python train.py --patch_size=[1, 1] --widths=[96] --optimizer="muon" --batch_size=128
Rows from block 5 of a small image super-resolution model, named by matrix and row number. Rows with one number belong to one neuron. Each number is 128 + 24 x the weight over its row's rms, rounded and kept within 0 to 255. All counts start at 0. Numbers have three digits each.
After each neuron's rows are labels from the 100 images, of 14976, where the neuron reaches its highest value: "patch colour" is the nearest of a few named colours to the mean colour under the peak. Only what is clearly more common there than usual is listed. The data: regions of photos with short descriptions (Visual Genome).
# fc1: MLP up (model.blocks.5.mlp.fc1.weight, 384x96), inputs 0-47
# fc2: MLP down (model.blocks.5.mlp.fc2.weight, 96x384, transposed), outputs 0-47

fc1.223:076094144082153120097148172157117082109161140138150125110132110139117146139099108125131127108122154119116131122169117159154094132116130174122163
fc2.223:129105104158157104115122108159140104171127114134160101063168099147118081096138120135108140131105124176151129159150130118136125165124144121139088
patch colour: white

fc1.105:125118170098140115132127137120138092139099112132138148150120144140112124106130176092118124125154120129136174152080164142132125109126100106177121
fc2.105:128118146099134143123115120146136061126120118125122104154151139072128114077144163130094151173101102136110082130131117133165089127127184167145126
patch colour: white

fc1.39:144097141071140150108106177138130115121152161147105111115096101158109129127116119125159183146147109112123117138146122123121146100146132113114145
fc2.39:112081125143117123099146098105127126137132151144115144106145150128161130193113151102115112137167079128142142125124131159112135106126114156180109
patch colour: white

fc1.196:112147115097153109124135174103139127114157145116121130092091134128161103128130129077098145109159097111116166121098090148145135125127166118145129
fc2.196:119123149176158071138095146130155124147129110131103108093128064100162101138154143099129128111178137155113119114136141140140143123116084098150119
patch colour: black

fc1.66:107101159118103124142150131107129110101139125124132163167116143125140153130160113207095123143123127162149141174132066122120141140130103133114142
fc2.66:104081153099161125158133087140108149112146119112105138121089165120100096139111130124111138117161085096094127134096129113156114093150125141136131
patch colour: white

fc1.26:111156123133126117119118107166101113081161115140139151107126148147151135131178154099105134161096150092123108173116129131098098171078122093116124
fc2.26:082141141144137115142160101097144132163102137133148120096158126142164086160108178097129107132089126116142128153126100128121094179153150120128132
patch colour: white

fc1.109:108150131144152119113083168118120099083094140134131152136151129157118138121106120135109094130146134107075126114108128127111149133150130124137108
fc2.109:131104161091121177094114141141129098157121127108115160108184122141116096079115117109144146102155122152179091138108126121122077111115101112124155
patch colour: black

fc1.27:157145081141145143107124130152125132139108157121103099106119133135132115127162129091176091129141105152087102135146096105099142131147137151113167
fc2.27:108105085086153142140116161147116116143114076135089141165097100128125132155118184168152137140104144102139137147145132150081153098103126146150121
patch colour: white

fc1.167:133126168153144131149127142115169107175155121115115073143102124138167133159120120129091124177134105128111181136106131137121119129090114083086107
fc2.167:136132087075152162147050120066148139104135110134105105156148124135149115133088108116121123120123141144117146133138113144178111126144145146135109
patch colour: white

fc1.38:126134087104118097132102162131156077126135147164148095122097109136131098175178146123119119120145117124108137144156108141118107151127101142134112
fc2.38:124143110149128119135129141075153117146167156090118128124180128132100131127101138191103138098144124117160077119119144119102126109110133103121139
patch colour: white

fc1.247:130125119125087108097165109110096164102160106143167102098119165177127110131105123097140143151151117097112115093154110196125131120103137145094115
fc2.247:162083114140112065112140104143120111151155105143136125078113145115143116139120124150105156095170139106123112116123145143105151125113099112158114
patch colour: white

fc1.47:104155143103183098126174102139105131136146137150114125103141142159127136131132131114101087119146132137141115131126100150126160125123123130144123
fc2.47:147112142115124149133099107127108100135163064161161135154119124127172114115139088125117145145123158145109153164148117157129133097150138138174137
patch colour: white

fc1.354:137065160110102099121105146098098157101124116120153144139156149170179103118127131167103132124115113133111177107125107149122159165151105136097147
fc2.354:128107156132119104152089143144103125095125119148120144118127084138136138132101096097118153106133185152116136136119076092130158175088142090137143
patch colour: white

fc1.118:093095133110136139151114165131171112156136147163126123129079154154121099127115158122141141152124105155159108131138148122119108112130136132136128
fc2.118:110109118138115160102140132158112128143135111143134114103114131127153123122171091167161143160127125090134132135122150163102160157111154160132193
patch colour: white

fc1.257:138134090136114131078100170106148147136120163116092140135147142143133142127132113106114095123128097129166124139082112120119159150115106167124131
fc2.257:114113114127113114174108136138165133132104106115123111108106110126142056175111151179127144114147102129112111104120133120148156072153119116159151
patch colour: white

fc1.32:135106154109138104149133179163098136117060157158135133129130143112128085125146134078104097108118161162135130152163137104161129143142138078171132
fc2.32:143126169086160145157105136114047150144112110135105168069127123133131133130114118103158140131105155123157138169169130142159166133125153143076151
patch colour: black

fc1.219:085081117097126151117118143139145134132137111099119172096165110117099078155171114151111105139147140124100140146130117148092095097180125127124159
fc2.219:164127123114139145144101125173174162103144104143114114110098102165105139142133116123127134164101139134138124135136123136090100085037129122139145
patch colour: white

fc1.233:112145181129148151107087104119071108113112108120167149167122196112132177125164133149117117142118132121158156152087115115130152172166127155122157
fc2.233:116155133126103133141128120173141153095178139161124147113102128110132173149127128163132117138104078142091120142099120148111115136184097142143127
patch colour: white

fc1.53:159157138133102140116131121139113117146115151098127130169135123175160111128106138116135101126124139136086081106152088104152101169123131135075139
fc2.53:156107100148139153128090121119126090119129172122161141176083121142076176111136153064101128122084141151125095134120127125126107163110121111090146
patch colour: white

fc1.141:134143154163121116135114138140086099119109143146117162113139103161110116154098116132134168089139169120120142105100089109126095183129140080083124
fc2.141:156108110159142171128124124117137161093050153093132092140121136169112152111079148131132113137159136140150090130157071188088125162125150124127153
patch colour: black

fc1.186:137116126142103104135106101163130167122117136124095131109162167159170104132135137137087123119130076108105143117145111196120140128098124130098130
fc2.186:136108132148094072166123107123121104143146057136110155139146098139117147148143155148144131137108106125113109117065166108132142117075135088135142
patch colour: white

fc1.143:097141158098177128159117149107183134139133130083171108129102144141142124124141112102123148172102139149095150126136119103170147127125099132096138
fc2.143:157137085140142155116107132118152117145103089129107131108137115139128094126179111106137116124108094155117124138117145146128157120171087107144110
patch colour: white

fc1.230:079144113120083141124127131104136127099091124122147115164091157155138139091124098104111153113131111078128132163118117116157136156131155118164103
fc2.230:101141127108118121138084150170162094173137111104139133108144120113162090109176116093153119136139117141144109111156116117140114124096113101136106
patch colour: white

fc1.64:123137126117114129119136113127136134123086116092168131151137133158130117112168150104119108132120135106127136175088121176143114111195143133132123
fc2.64:124115095103126138114144084149120141123129143133123115108074174098136133136166134125159139143111083076142124136121162111105130165138134087145099
patch colour: white

fc1.59:115152159079166161164120110142109129121116131193132074076134144118109128149129162113132149153108101109152111135201126148148119134126095155100120
fc2.59:161111137132112082107108113101164151165117104123187142134084119108123133125147103124113119128108127091161186129147118145145116127116150169159130
patch colour: white

fc1.320:115117139103134111142112125099084105121102116140105103152135171122113122109187091130106138119144097150138128144127113128176194150128113199137155
fc2.320:120100154151107115122105149171126123123070115129117147127137173141121155085163086129083134109122044127081092128126101118127117120118119120132140
patch colour: white

fc1.337:103120150136176144112098126120110150133152153151050105194141115118119148103092129119120156123138150133117086094129117120134137145123167168108127
fc2.337:166163118120150142143113109096120148122134164093116104131155119167140123159086122164124127157093139112141162099125141122118122123061123118132117
patch colour: black

fc1.253:146131141108150105156103119111129070105117108111130106134121121122125106116177147100098147097127128179137127149125109171153146128157106142122150
fc2.253:092148144151115146139119111140155169136126110113117109162157173118158110135153143149165151147153105111109105142137119087130163126131133116141121
patch colour: white

fc1.63:140168124113126166142086106137125146168098093109159138145089148154114184157123138092127094135133151116133128099124127133141138098111150131095135
fc2.63:146112133110127092143107129119126144131131107161080117095115124081115119123162117153127116089147169121096093128130104171140144120110153114145118
patch colour: white

fc1.96:131130106098108155145140129135106129121127094084116146100092135167120114109085120115094178139158150153114163138141133136127147112115094129115107
fc2.96:104152113088157101121112118133154170107138109128128087128117122102118126152054152156128108135124140106154088126111140110116116105136160125181156
patch colour: white

fc1.49:104117134100148073077115138121118108131139158154122166124133142143130108132119138112101162143111100151133087144111088123151116129130152115147126
fc2.49:143112158153130099151098106125131112146159117127154081105124136142149068167102124155138121158137129114120145167125101125132120141159101136154143
patch colour: white

fc1.42:094123147152091125093128138159154103126125160159146170114185149134146103134141109105115105146144165146119103110125116080126107119129136083129127
fc2.42:106143156109080139183081112146112138143123135134132095156151149145142147141131143122131116114152112122150111122148133179123136118163126138058143
patch colour: black

fc1.10:111153130083124120102156127135128104134137110108141143066145154144128098171148112137133126125127107099125113185176123091174113124127126059136148
fc2.10:122151125082124172121124143109109180120116118144126116077193104163139159147125123149147107150110177120172143166134131098099151110081147100155132
patch colour: black

fc1.365:107087104157142141118131128133116107119125141118173151150131190153083128127115125106163118146115118129134104126170104130109103112114116120101147
fc2.365:090128153169130096140136117161135078161111112111111133127149089097138135128167137126101142110134133115120147127162104129125090075094078155151113
patch colour: white

fc1.296:146131112131148144135109126134098098117180122125122126114110142137112158155128139117134172094133153098144137148086140146146139125106102153113172
fc2.296:134137091135162134134142104168174138159092096122088142146113110126149128157112134162118108086107068136159105122144130144120153168144132153130128
patch colour: white

fc1.350:164112163165098120127106109089122144127145129100124123109125132115107128169142093111170157119157106135106110121135111145144148142106126136104098
fc2.350:107135102121127119096128168134113149122144137128118119146115095143112151143140134165114140100116194137160149139145096110124132082087117156145157
patch colour: black

fc1.128:125148113138132166158146113122121141188104150125159122114136155145115113133121145110123130223128131146085131158172127126117144120124098117121133
fc2.128:136131135175144123097148121113155131109097164132149069105157136130147129154111117134144127092137127108134132119143063156091128158110124149176125
patch colour: white

fc1.133:130151129107114133146127098146100117127145075131110088134135151171103149133138107177079100155084135112140116140141128122081154196120178133133139
fc2.133:120107127106134116109117105142112114110158145119141115094125163097107116140128135147182137100129085131101149166115117117138083089163096154107126
patch colour: white

fc1.348:118121175158135145130102109121128121150116109149126133144134135121118134113175130133153118124121128143135134098158123120141172108047119111103116
fc2.348:136177132110130090144139130121136127127074163111128071157125132163157092078080119124103106074137134115088130124155162127131117142137154095110112
patch colour: black