{
  "model": "image super-resolution model",
  "crop_scale_min": 1,
  "translate": 0.06,
  "loss": "l1",
  "hidden_act": "gelu",
  "widths": [96],
  "residual_init": "none",
  "momentum": 0.95,
  "nesterov": true,
  "epochs": 5.8
}
Rows from block 3 of a small image super-resolution model, named by matrix and row number. Rows with one number belong to one neuron. Each number is 128 + 24 x the weight over its row's rms, rounded and kept within 0 to 255. All counts start at 0. Numbers have three digits each.
After each neuron's rows are labels from the 100 images, of 14976, where the neuron reaches its highest value: "colour at peak" is the nearest of a few named colours to the mean colour under the peak; "place" is the part of the image that holds the peak. Only what is clearly more common there than usual is listed. The data: regions of photos with short descriptions (Visual Genome). In brackets: how many of the 100.
# fc1: MLP up (model.blocks.3.mlp.fc1.weight, 384x96), inputs 0-95
# fc2: MLP down (model.blocks.3.mlp.fc2.weight, 96x384, transposed), outputs 0-95

fc1.205:077099103123141107147128138156132134147134162093166120170126150109081112144130140157102131117151095118108130118114111093106116092111110085106180139146133125126173135147109133127133137139057112102120141110134154141133105141151102164115152126127124137151087122184171117087140167143115132138
fc2.205:096083115143129125100137158107097116162145154130144088084138159135151113103136125156157156140098132165166153157116135114121140159120168095136121154118158105118097130141115152144128119162095160104107092150125076099157141120172123135169106152150145118169108106152144094130100119122161150143
colour at peak: black (92)
place: bottom left (58)

fc1.186:097133123119109145184133134167112128112129159098131094137149127161127134057179168138111168160137106117155135137141132106122093101105105106105152145139114117146083121117154112138114119140159150133139156144077153128110082134101133111155161095116130122146177087128120107105127147161126110121
fc2.186:113167115146100158135128119135108119131103207146176115142101114092137155115119080100142123188127140134134139088126129131146125140161144138146149195105125144172117129120121143115110107148122157133146112132088083108135120152140128107116146163158161080151146121158108131097115113112110128133
colour at peak: black (96)
place: bottom right (42)

fc1.98:124164122105136167116103152118134094125075151101084113141140158177109119107101105108102195116143149148089079132145140100142093120108168153131112114134187143128165117100118107133118139154112097153108139101134138158100174135097125155144134110137099145137168124104137122131136133136116125118
fc2.98:127132156116132187167156147088128153155124144127126188072121137131128089106140151158118122120107144169101161120107149075095125149122130149138138169103124117137111100159122133075119157138150129091089117128151139148123127141159150152165121086147128128119140078120128134154119166136142120123
colour at peak: white (28)
place: bottom right (45)

fc1.4:135140130115138132106162157130119167155100137136150123115145103099157145132129125137090127140136134129121143149114138123117110113181108147081182156144138141075059126157105094131135093137136146087179140129141149121104128064111165124112154126131121131163135110125106112103107141139087171109
fc2.4:119126127097168130162129100134108070133145122157143128092122146111131114131123104106113143102164138115120159096135159100131120112140109117136103106088111129144102185131121121103080140106160159177071131112135134156116087188109098155125112119127102140114131129114159174093144150137142121098
colour at peak: black (86)
place: top right (40)

fc1.49:117111106149059122144155134112120135103143146120101130118149168112200116123131148122126162149140104100097130120130107116139123081134125128178118135125139135109149190146141111108106150122157080109139129138110117191121088150134163135121131142121089172125125124127092123078136150126159134132
fc2.49:116112123159080143095136157120149114095137123143133098118160087165125119125099125076121116142142121063162131118133211103105120114092139091112121137153119108123147095143107148124167135114139157144112148127134162133118117134138143125154142144119100121131122189132130129073133147136134110176
colour at peak: black (66)
place: bottom centre (28)

fc1.108:131121112108175130157164146153144126139153108129121114096103130116106139085169134110055160110138099147125131142119092100157137117157136128119125125119116159130125081163119179161119146104077085108126142174138125116129146147151133143103144114106127136120083106175148120166124123133086128152
fc2.108:096108153135108135063115130106102146150133144106148145146163116125133129119148115133127130139111141100172099099153163100100143125111143104122148111122128093164144160167191149135151118164099111162168164123102080088161111143138096136129138161106099156151101137118123139145148120126116133081
colour at peak: black (64)
place: bottom centre (43)

fc1.168:116137127095143097136131116133101172111109084124141122125127157098154131132136112175105104134140159160148116135120123105126151113137090143101133150141159172128140124168105123123140083149097167154113129077145146175164138095102125161156138118143106099117126164146076072100118120104112157142
fc2.168:078110156109121166105147060118126140107117095159123122084150128120112139152118088143115115115139100159126150171120164155109119161131135146117103098131139126112122150114111150092124139129100157105099141138144137157145122143139136115157118048103168137102118134083149159137084107118120117148
colour at peak: black (99)
place: bottom centre (31); bottom left (29)

fc1.148:121149091144162098163102114168162103135124127168160134128112147118150099105116139132127112136154162127141078085140135148142172102134161109118105171116126129127141111146101178145141064146140152121144126115158140144142130103141101135069116092126128122102137150113138132096121078135152083118
fc2.148:126116119145110131127092114099140121107147156092149137110115141088145098130122139141137123117087102128107136171098096113208130142131105102105139141139120098077118140124182112130161132141137115064124158149098112111108132090136153129131150070139154110147115113138114106154135119070132145128
colour at peak: black (62)
place: top left (32)

fc1.351:136115107150205134185089142140135127121117115144127109114127161149155164115134136145121113107159150161120165145132131108121079138100134125120152116151154110128131133123099094135122150089147136071077166115100101131185131119129130101099118133097114145139096097110112153158140122153090125136
fc2.351:115131180119092070095099136124127147117134130132147093172127124141148130128134100136130115112136117111088095121140125133155129064138135107185159138146156116112118082142101148118127105148135105156108122109152136097149117124154166143177114151102129148141088157114116083161140111091124136169
colour at peak: white (48)
place: bottom right (34); top right (29)

fc1.112:138119137131108155140093175112136134131178099149120119133136138150096133140072117118109121142166117196099106109105108123146105127152144113140113111174080157146181100123093143117118123127156110137109082085114154119102143083143157165097138139137121113126150146133101109146142117145132155161
fc2.112:138111119111121134126157139126137140093115088127106197179153139130150112089134114152165136145119104129148139159140122135123131142112147161095108094128127087133146162139130142079129141170128107126115140149149126099121107130145133128157179091164124131109137094138101077157143109057148116152
colour at peak: white (70)
place: bottom left (94)

fc1.27:126102169162124143110113179143118128169099140159165101121148080095082133119078129133125136116134142135133137142124140120132121122125136136102132106102124091161031103110116146159138103188140107139166170126131139132153127152115137137176126138128125121129130117121100102141095130132150108138
fc2.27:134116143115127118135159096093136125133162102128113079148166124147166142131126135149117126110135131073117097121134117100125142099153133125181122177116169184158157138131102172140121112133123137113115109148132132153153134108124143087121114146148126103102073188144096130137112125159129099181
colour at peak: white (37)
place: middle right (27)

fc1.37:127110143112114133144117125152117098112132145124100117136126089176130141146147156153111145098128065123142115120149199118119140097176108144132143134132160115103137110120112080106151137148126120112107147142089155141169058170138157133146135119131123149115117069092137133139137130119083152148
fc2.37:073117080125126082160153127133126104133096153133168100146119111119138122069128141186122149150103149117160164137141088124130122159140147171150142149156109133158102133095136147147116116135158125074131091110128123131119113100154153109113197123111141140144114126113130153110149128141147096137
colour at peak: white (85)
place: middle right (39); top right (35)

fc1.239:110142086147154143130136112100113119106122125114126156152111104152126114112153150097135131169112087160127097142119137141135181086060070149116157139131134164093113155145125138167128134145127113137123143106144148104105142150164165119091102141158153102126120146140133154146145084101106090160
fc2.239:075169097140157086125126096101123126114137101141150127116137120105168116115165134113126142129127172149114168115129135129112173124180177140137175144151143125101151120124123101138138127143113097106109117163114115151090090131122158133166176116147104119182116102128082141144148138129167127133
colour at peak: white (90)
place: top right (48)

fc1.90:123106105126149117115089139167131168105107137146168104100104123110165158107135150108136074141149127121109122137109107125103194118145152132141150099094151114120195129117129125119142182188117125114144116081126151127122129126116135114104118119101158136167116142117146134140097098178157123124
fc2.90:139149112081131136147122123123109106108156117138101165149191147128129114141114134136114136115131107109110132128119119110148138133143126148117116158143062205163160136115092107112118103149111173128109120157120195132107148135069101119099135106148131156108104138123116124074135109162132118132
colour at peak: white (62)
place: bottom left (29)

fc1.188:132126070119135088091154199198104100129138135148127084115084132119151165129102120141155129131149125090116147121138086137102126107137165106143160125124109110168134120143144134109111112152147151104126175157098132134156135124108128173123121107131130166133120080139114130139085127133128149124
fc2.188:136114091093133141146113171112160123120111109092145079134131117135100185115156135123148183112146137150167134128136142112171152125140122129116109121119144146179088158120127128124153079107131108163161125093151126133175112125156114131080147126130172154111099096115093115164122111130108145108
colour at peak: black (65)
place: top right (32)

fc1.104:154096136125123097153162138142161104133125124130108125113107105115158134132095113120127136131138124096112172119124103120101119171139110132125129154114090105140152171089142103113122181148192150130104113114130097138156131109132170111131140137109133128157101184141080155159162062096119138142
fc2.104:118103143133134113145106120114128114128118154147121124107116144147090155138130114040156184121130146155143135150120139155157123092116158084124147055132172151125115110110127120138141133149145144168122147163098132138160127168148131087105130142138095143135107122108114160149166082130129138103
colour at peak: white (77)
place: top right (31)

fc1.218:124104109149116094109129144117124100134097220111147141113111107118109118128113122129093119096163133115090114140106135172124147141089115123120186130174142154106156111118111120098137143181116121127147157121102139104115157123111140109111135143147150092141080142113154125155169114170149144109
fc2.218:116158115147096151144096099104098123153135169132112176115174142088129089115117097158125112134129098137139137136130125133117134127131104123094131110156120133145152102129124078111114143177109152095097100153109172151077121145127141118126144126179076109114102077133125132119185152141131117131
colour at peak: white (68)
place: bottom right (28)

fc1.343:137111121109086126096149125159085154102132100081122150132104099159126170090130137120119157158125120155128111101103174151141119149114192121151137140106132169113154133129147111159161127128110104167144110123130105121092114170159148099112137122147111118084128159097128159144170089106121136116
fc2.343:162125124158152131162132123110098125134119121167136108110177135121154103124125150111127116153098135143118112166104122126091137098130052139126135132113158108160159144163155134186125143120125116094114118136128135091128109162182185148135142150100119110127094134135124126118139133173174083141
colour at peak: white (33)
place: top right (28)

fc1.212:129116132174144113156139097132101161137148129140099173113139125145119132139079131073117139103100136131133120116128144111144118122148156102145121142153193121118104140156139147171150139104142093096140127133162130123138108134111104119136137103115099148096132182092066173078142127131091132096
fc2.212:073123197131116176143103161104113138113129152107133162139147114079114118122108102040089127122155141126099119145146135118102119122138122062105147096094120138145152136155111121119111138136108110156099117138120131126119122134141113134169124141123109129115111108095142136080130152134096120149
colour at peak: white (37)
place: bottom left (35)