{
  "model": "image super-resolution model",
  "dataset": "regions of photos with short descriptions (Visual Genome)",
  "train_examples": 203450,
  "image_size": 32,
  "grayscale": true,
  "crop_scale_min": 1,
  "horizontal_flip": true,
  "translate": 0.06,
  "color_jitter": 0.2,
  "task": "super_resolution",
  "loss": "l1",
  "scale": 2,
  "arch": "convnext",
  "isotropic": false,
  "norm": "layernorm",
  "hidden_act": "gelu",
  "mlp_ratio": 4,
  "inner_norm": false,
  "patch_size": [1, 1],
  "depths": [14],
  "widths": [96],
  "kernel_size": 3,
  "init": "trunc_normal_002",
  "residual_init": "none",
  "optimizer": "muon",
  "muon_scale": "original",
  "learning_rate": 0.012,
  "momentum": 0.95,
  "nesterov": true,
  "orthogonalizer": "newton_schulz_5",
  "adamw_lr_other_params": 0.0011,
  "max_steps": 9200,
  "batch_size": 128,
  "epochs": 5.8,
  "lr_schedule": "cosine_restarts",
  "final_lr_fraction": 0.01,
  "warmup_steps": 460,
  "weight_decay": 0.05,
  "adamw_weight_decay_other_params": 0.05
}
Rows from block 5 of a small image super-resolution model, named by matrix and row number. Rows with one number belong to one neuron. Each number is 128 + 24 x the weight over its row's rms, rounded and kept within 0 to 255. All counts start at 0. Numbers have three digits each.
After each neuron's rows are labels from the 100 images, of 14976, where the neuron reaches its highest value: "patch colour" is the nearest of a few named colours to the mean colour under the peak. Only what is clearly more common there than usual is listed. The data: regions of photos with short descriptions (Visual Genome).
# fc1: MLP up (model.blocks.5.mlp.fc1.weight, 384x96), inputs 48-95
# fc2: MLP down (model.blocks.5.mlp.fc2.weight, 96x384, transposed), outputs 48-95

fc1.246:153111110121083105140119126111121131134114150117128152098115112136155164137153115104154161131146147133161108054142151115096149162114137136126160
fc2.246:124148164089123127088137105115135129098106135115141095138159099141151058122155104107140156113179124099150130158139130105119130159127133119176152
patch colour: grey

fc1.10:110155147148108131146156123149128122145120140118157145106083153096103111135178113108112165084129123131159119127111148129151123122158182100116127
fc2.10:105112151133111111129106146117143123087170155159086099109148143132142117151137098109120153097156118111141135094104125095145114131113117142121149
patch colour: black

fc1.143:085105153112121136105106072132113151126104109164133129102109147119177136123127110071123108126159101136138173125109115133148181121103142144142105
fc2.143:156124124131178116168101135124048161129138120100154136129138128146121104125153146095149151115163152109174138124111113133119206117139104134144168
patch colour: white

fc1.306:115136104126147116139132093171138181133136111137145130123119148113119104073147151147126148094108106118179101105134092118137157136130152144101138
fc2.306:075123108152125163136123087112111124177110098119152150133107128126135141089148144125161135129151111133158081112110115155114132098135141102139129
patch colour: white

fc1.316:140109125092146114102183131133116179130105186162116142079140146128126140103123111157115082144145103140147115134109122199125134113148131112150107
fc2.316:121173139122123129103108134164121107121071140093117121145136147133111131140127152114144114180147137125070096126107120194146139132125111123123105
patch colour: grey

fc1.200:134144131137186157143110100148146176122126139115104148097140184132138076126179148145127131082115128128142134150113109112113148142153153083109190
fc2.200:133137118146104118133196139117125119096114118143144167140130145132128144145149129130112129190144136162118116112130136141126120095078150105137122
patch colour: white

fc1.32:104129118133121106118133151119127143112158132070108167094099166139165108115128135139111080104104138131125175155116141125123131154138110109145120
fc2.32:156134148135158157128107143120145135107127119117110144155117096135128152147145126159129147129130117112127116106122085125155061119115145099091116
patch colour: black

fc1.263:146106134136077120159099157162106137111159121081094167132126087129158123107125136173149111111114121119135136063096102090130125129136143139114114
fc2.263:114113167082124064136128102132107165130134149161079096123130147130092155079124144119102126104132071133134129109105126104131165128100128149134121
patch colour: white

fc1.67:126119128138078120121106159156099128110106149114153128099130159187128136147102087143122085134114129150167148090160137155167126122130144114141124
fc2.67:173130142129061145157139087120117171117133141182137148139149093096106075098148105158112130157095120106151091122126122136077147121124153107135140
patch colour: white

fc1.15:120151122107148095081178117162098140129137167073125149123106158126130144145110120128143144126128162124147132107164102149111122123108069153086117
fc2.15:061157106169092112066106133130173112131124131136119107101143111154147124144097121117130150123133080114099112101124117150147059111170132125177087
patch colour: black

fc1.201:127122151128185153134134121149080162116138116169120148129080122129142118143111122081151120101138089114146141113143101125140156120109122140109144
fc2.201:106127151130141167108143099102116109157150090110136148114156104120112136148162122134116122129120110132121105100134108172104095045132101123129147
patch colour: white

fc1.348:147144101114144138108134119126081132092149104131098148091129118152098132106100143099204118148140153097126138174179125131195135113124151135105102
fc2.348:134150143126133111165070144119140123142123151122123146056111140128163100148137118109095105112146148104116141136144148155095132107114123139135111
patch colour: black

fc1.382:114120146103081110110099160185098112130136145122105128119100115139144157141148128115100143129157062132108108109102144114172146145133129143142145
fc2.382:145147090115104064118096096137162151112118147118163121180141099133139143098141165097121146111146135092148124125108125128121192147119129116160132
patch colour: white

fc1.337:106153136116123145114102122140129136107125138138088109125122147136135163104129102118209136155103140145107125106105125134151158148083085112144153
fc2.337:102134121095154099158093140158169096129102147173103111070183150145138095144110121126094118124104131108084124128113157147142113143145126147110149
patch colour: black

fc1.136:149144119082172074127135139152106126126108123131152127155117137130143155163113110114161121125163155119164121110145117128121130104129134121159112
fc2.136:133138107074110132119128158133092111087143134117142112116115128140089105148149131112103109126135118121169154153127153114075086130163087118178104
patch colour: grey

fc1.187:137133135129159128117111163137117114073167124102106148121112125150069115149101122178128152121124145096143150142126101104138106085125173160123153
fc2.187:112129123137134127123117133130084121124110127133140120124114152158157156152096170177105124147111120116174142125133146095127091097140155179144148
patch colour: white

fc1.36:100161157156120136106156127090109167095144140167133105082118114124171080141125150141152095149181144119140148132082110166101148085145112126129141
fc2.36:111132095145125149103150129132132144146107140120129186171108115164136153126142099159118125151151135084150097121116121143110117114108088100128097
patch colour: black

fc1.65:123163112147124150117116131190121113131169122146091114098104112122122088084122131120130103081101142143143101164097108094151140127119120131146195
fc2.65:194104151137111129116112137166143131151113076104095133145151154158115147140119153130119090152139146147128160151115083109136177143152133144124135
patch colour: white

fc1.296:113170095147102150136134149132072119118149151125122119105115051141154126131085112120163152075138090104139084164136179132117133111113143110138148
fc2.296:133132122122110156162115097154163175159124136147117128141078125152106094111149155129148152126102130174137121101116119181173130118151134128087130
patch colour: white

fc1.141:107101110133129105117100143110112132108151134110104131145145164157126155115141145092148108118156117168105135152138136123179181128155140135069154
fc2.141:141137133111132116139159132127099114118144115126134122084133155138141147123100124120138104113137110136093106135115188118124094114145105144106152
patch colour: black

fc1.38:115156129121107119168152156147128126139124136147120132147098129113120122116141123083051176149174153177101110109087136107133097130171097135139142
fc2.38:133181117148161174145143133123167129137128086152090117117143168145130137111114153139145142151138145170054124084101111127139122142111148124151112
patch colour: white

fc1.243:132137137132118126145190135103106114141110120146143115137122105131120091116148126129176111084168137142101165131134136114132130110132089099135126
fc2.243:130099149088128126079114107132136132120138118139121150188167109111122130135107134097108131102113123133109123096135097093118100102152148120166116
patch colour: white

fc1.255:113114133084145109150110108110136153115117120125130147102131120107097140107120098100166168136108121111161107125119112090134115155121150148116121
fc2.255:126091139116171104103077118145079134114121134084110151133099127103111150147113135121099133145129140127153125158105135109112149160116111114129123
patch colour: white

fc1.79:087106156135153092086148122128119139124116136128089161088127178152131158128123133132128142129138160112154147137130147087113132151147166145115134
fc2.79:054141118115121183128124160107121173128145115159109121133154161140162109126164105133117152175102139139130147145162092140128091102153129158115127
patch colour: black

fc1.193:106142132109130127114127106160131153061131114130086127141155134099149162134095180133182118140167122112149136109098157132145127113136120144121136
fc2.193:112148157134142147133080129113167130093127142131108147091147132145170087160120117116124156141100145091149111126122130162116104120101108113119171
patch colour: black

fc1.203:141119136106145115147061113152160172138172123140133136121124146121144124107133102110133117183112144110091116120129146132116121190166179114078172
fc2.203:140137101125144131143135122125108136107154135131158127145138176153185092126129205148138144091129103136101119097083164127142122117108157113106170
patch colour: white

fc1.55:140131156152126125136123126103133124157120123082087153110098162158204093150122105129110118166096137157125108118119193104131118153146120118118122
fc2.55:168135088154151177149139121122122141125156111135134123188099128147185135156151128122150161121141120164145161112146123108121135110100112129103137
patch colour: black

fc1.64:136083116065121101147134147132124111115124142103138111128147136139126156138117096114164222099122115102087111093158116113151162115155142138106114
fc2.64:102117125124123135166177084131126153127112092130129151173116144097096151094128162134143176142115144134126091111085131163118098078104134119125124
patch colour: white

fc1.176:115150167130102147123125140175115144096084150140143105135105148151183088102110130192145083146162081128124141110123141117090109123150116129112135
fc2.176:173163129103156155166134164152150109111152171133088131156118127140179149124104142146166122172149154117128114115132128161104099113128099076154123
patch colour: black

fc1.323:153109144159137100102165110086114162102113109124108141119110117125135148188130131179148088109174118172123110121104092091125113129131104123139152
fc2.323:113153158094123190133150122115118166119143143114117103170176161134131142098160133108153142140117118127081161151174102081129151128145096117117149
patch colour: black

fc1.344:161145094116162121127143136132148153108152147137095149092085117130118149171129131102147132167137130146150066137166130157124151132140109121132079
fc2.344:150134135148137130133074116139111137156153128130118160135135097108127151129095166099091114161141183097156118145149144152152166117171094135081170
patch colour: white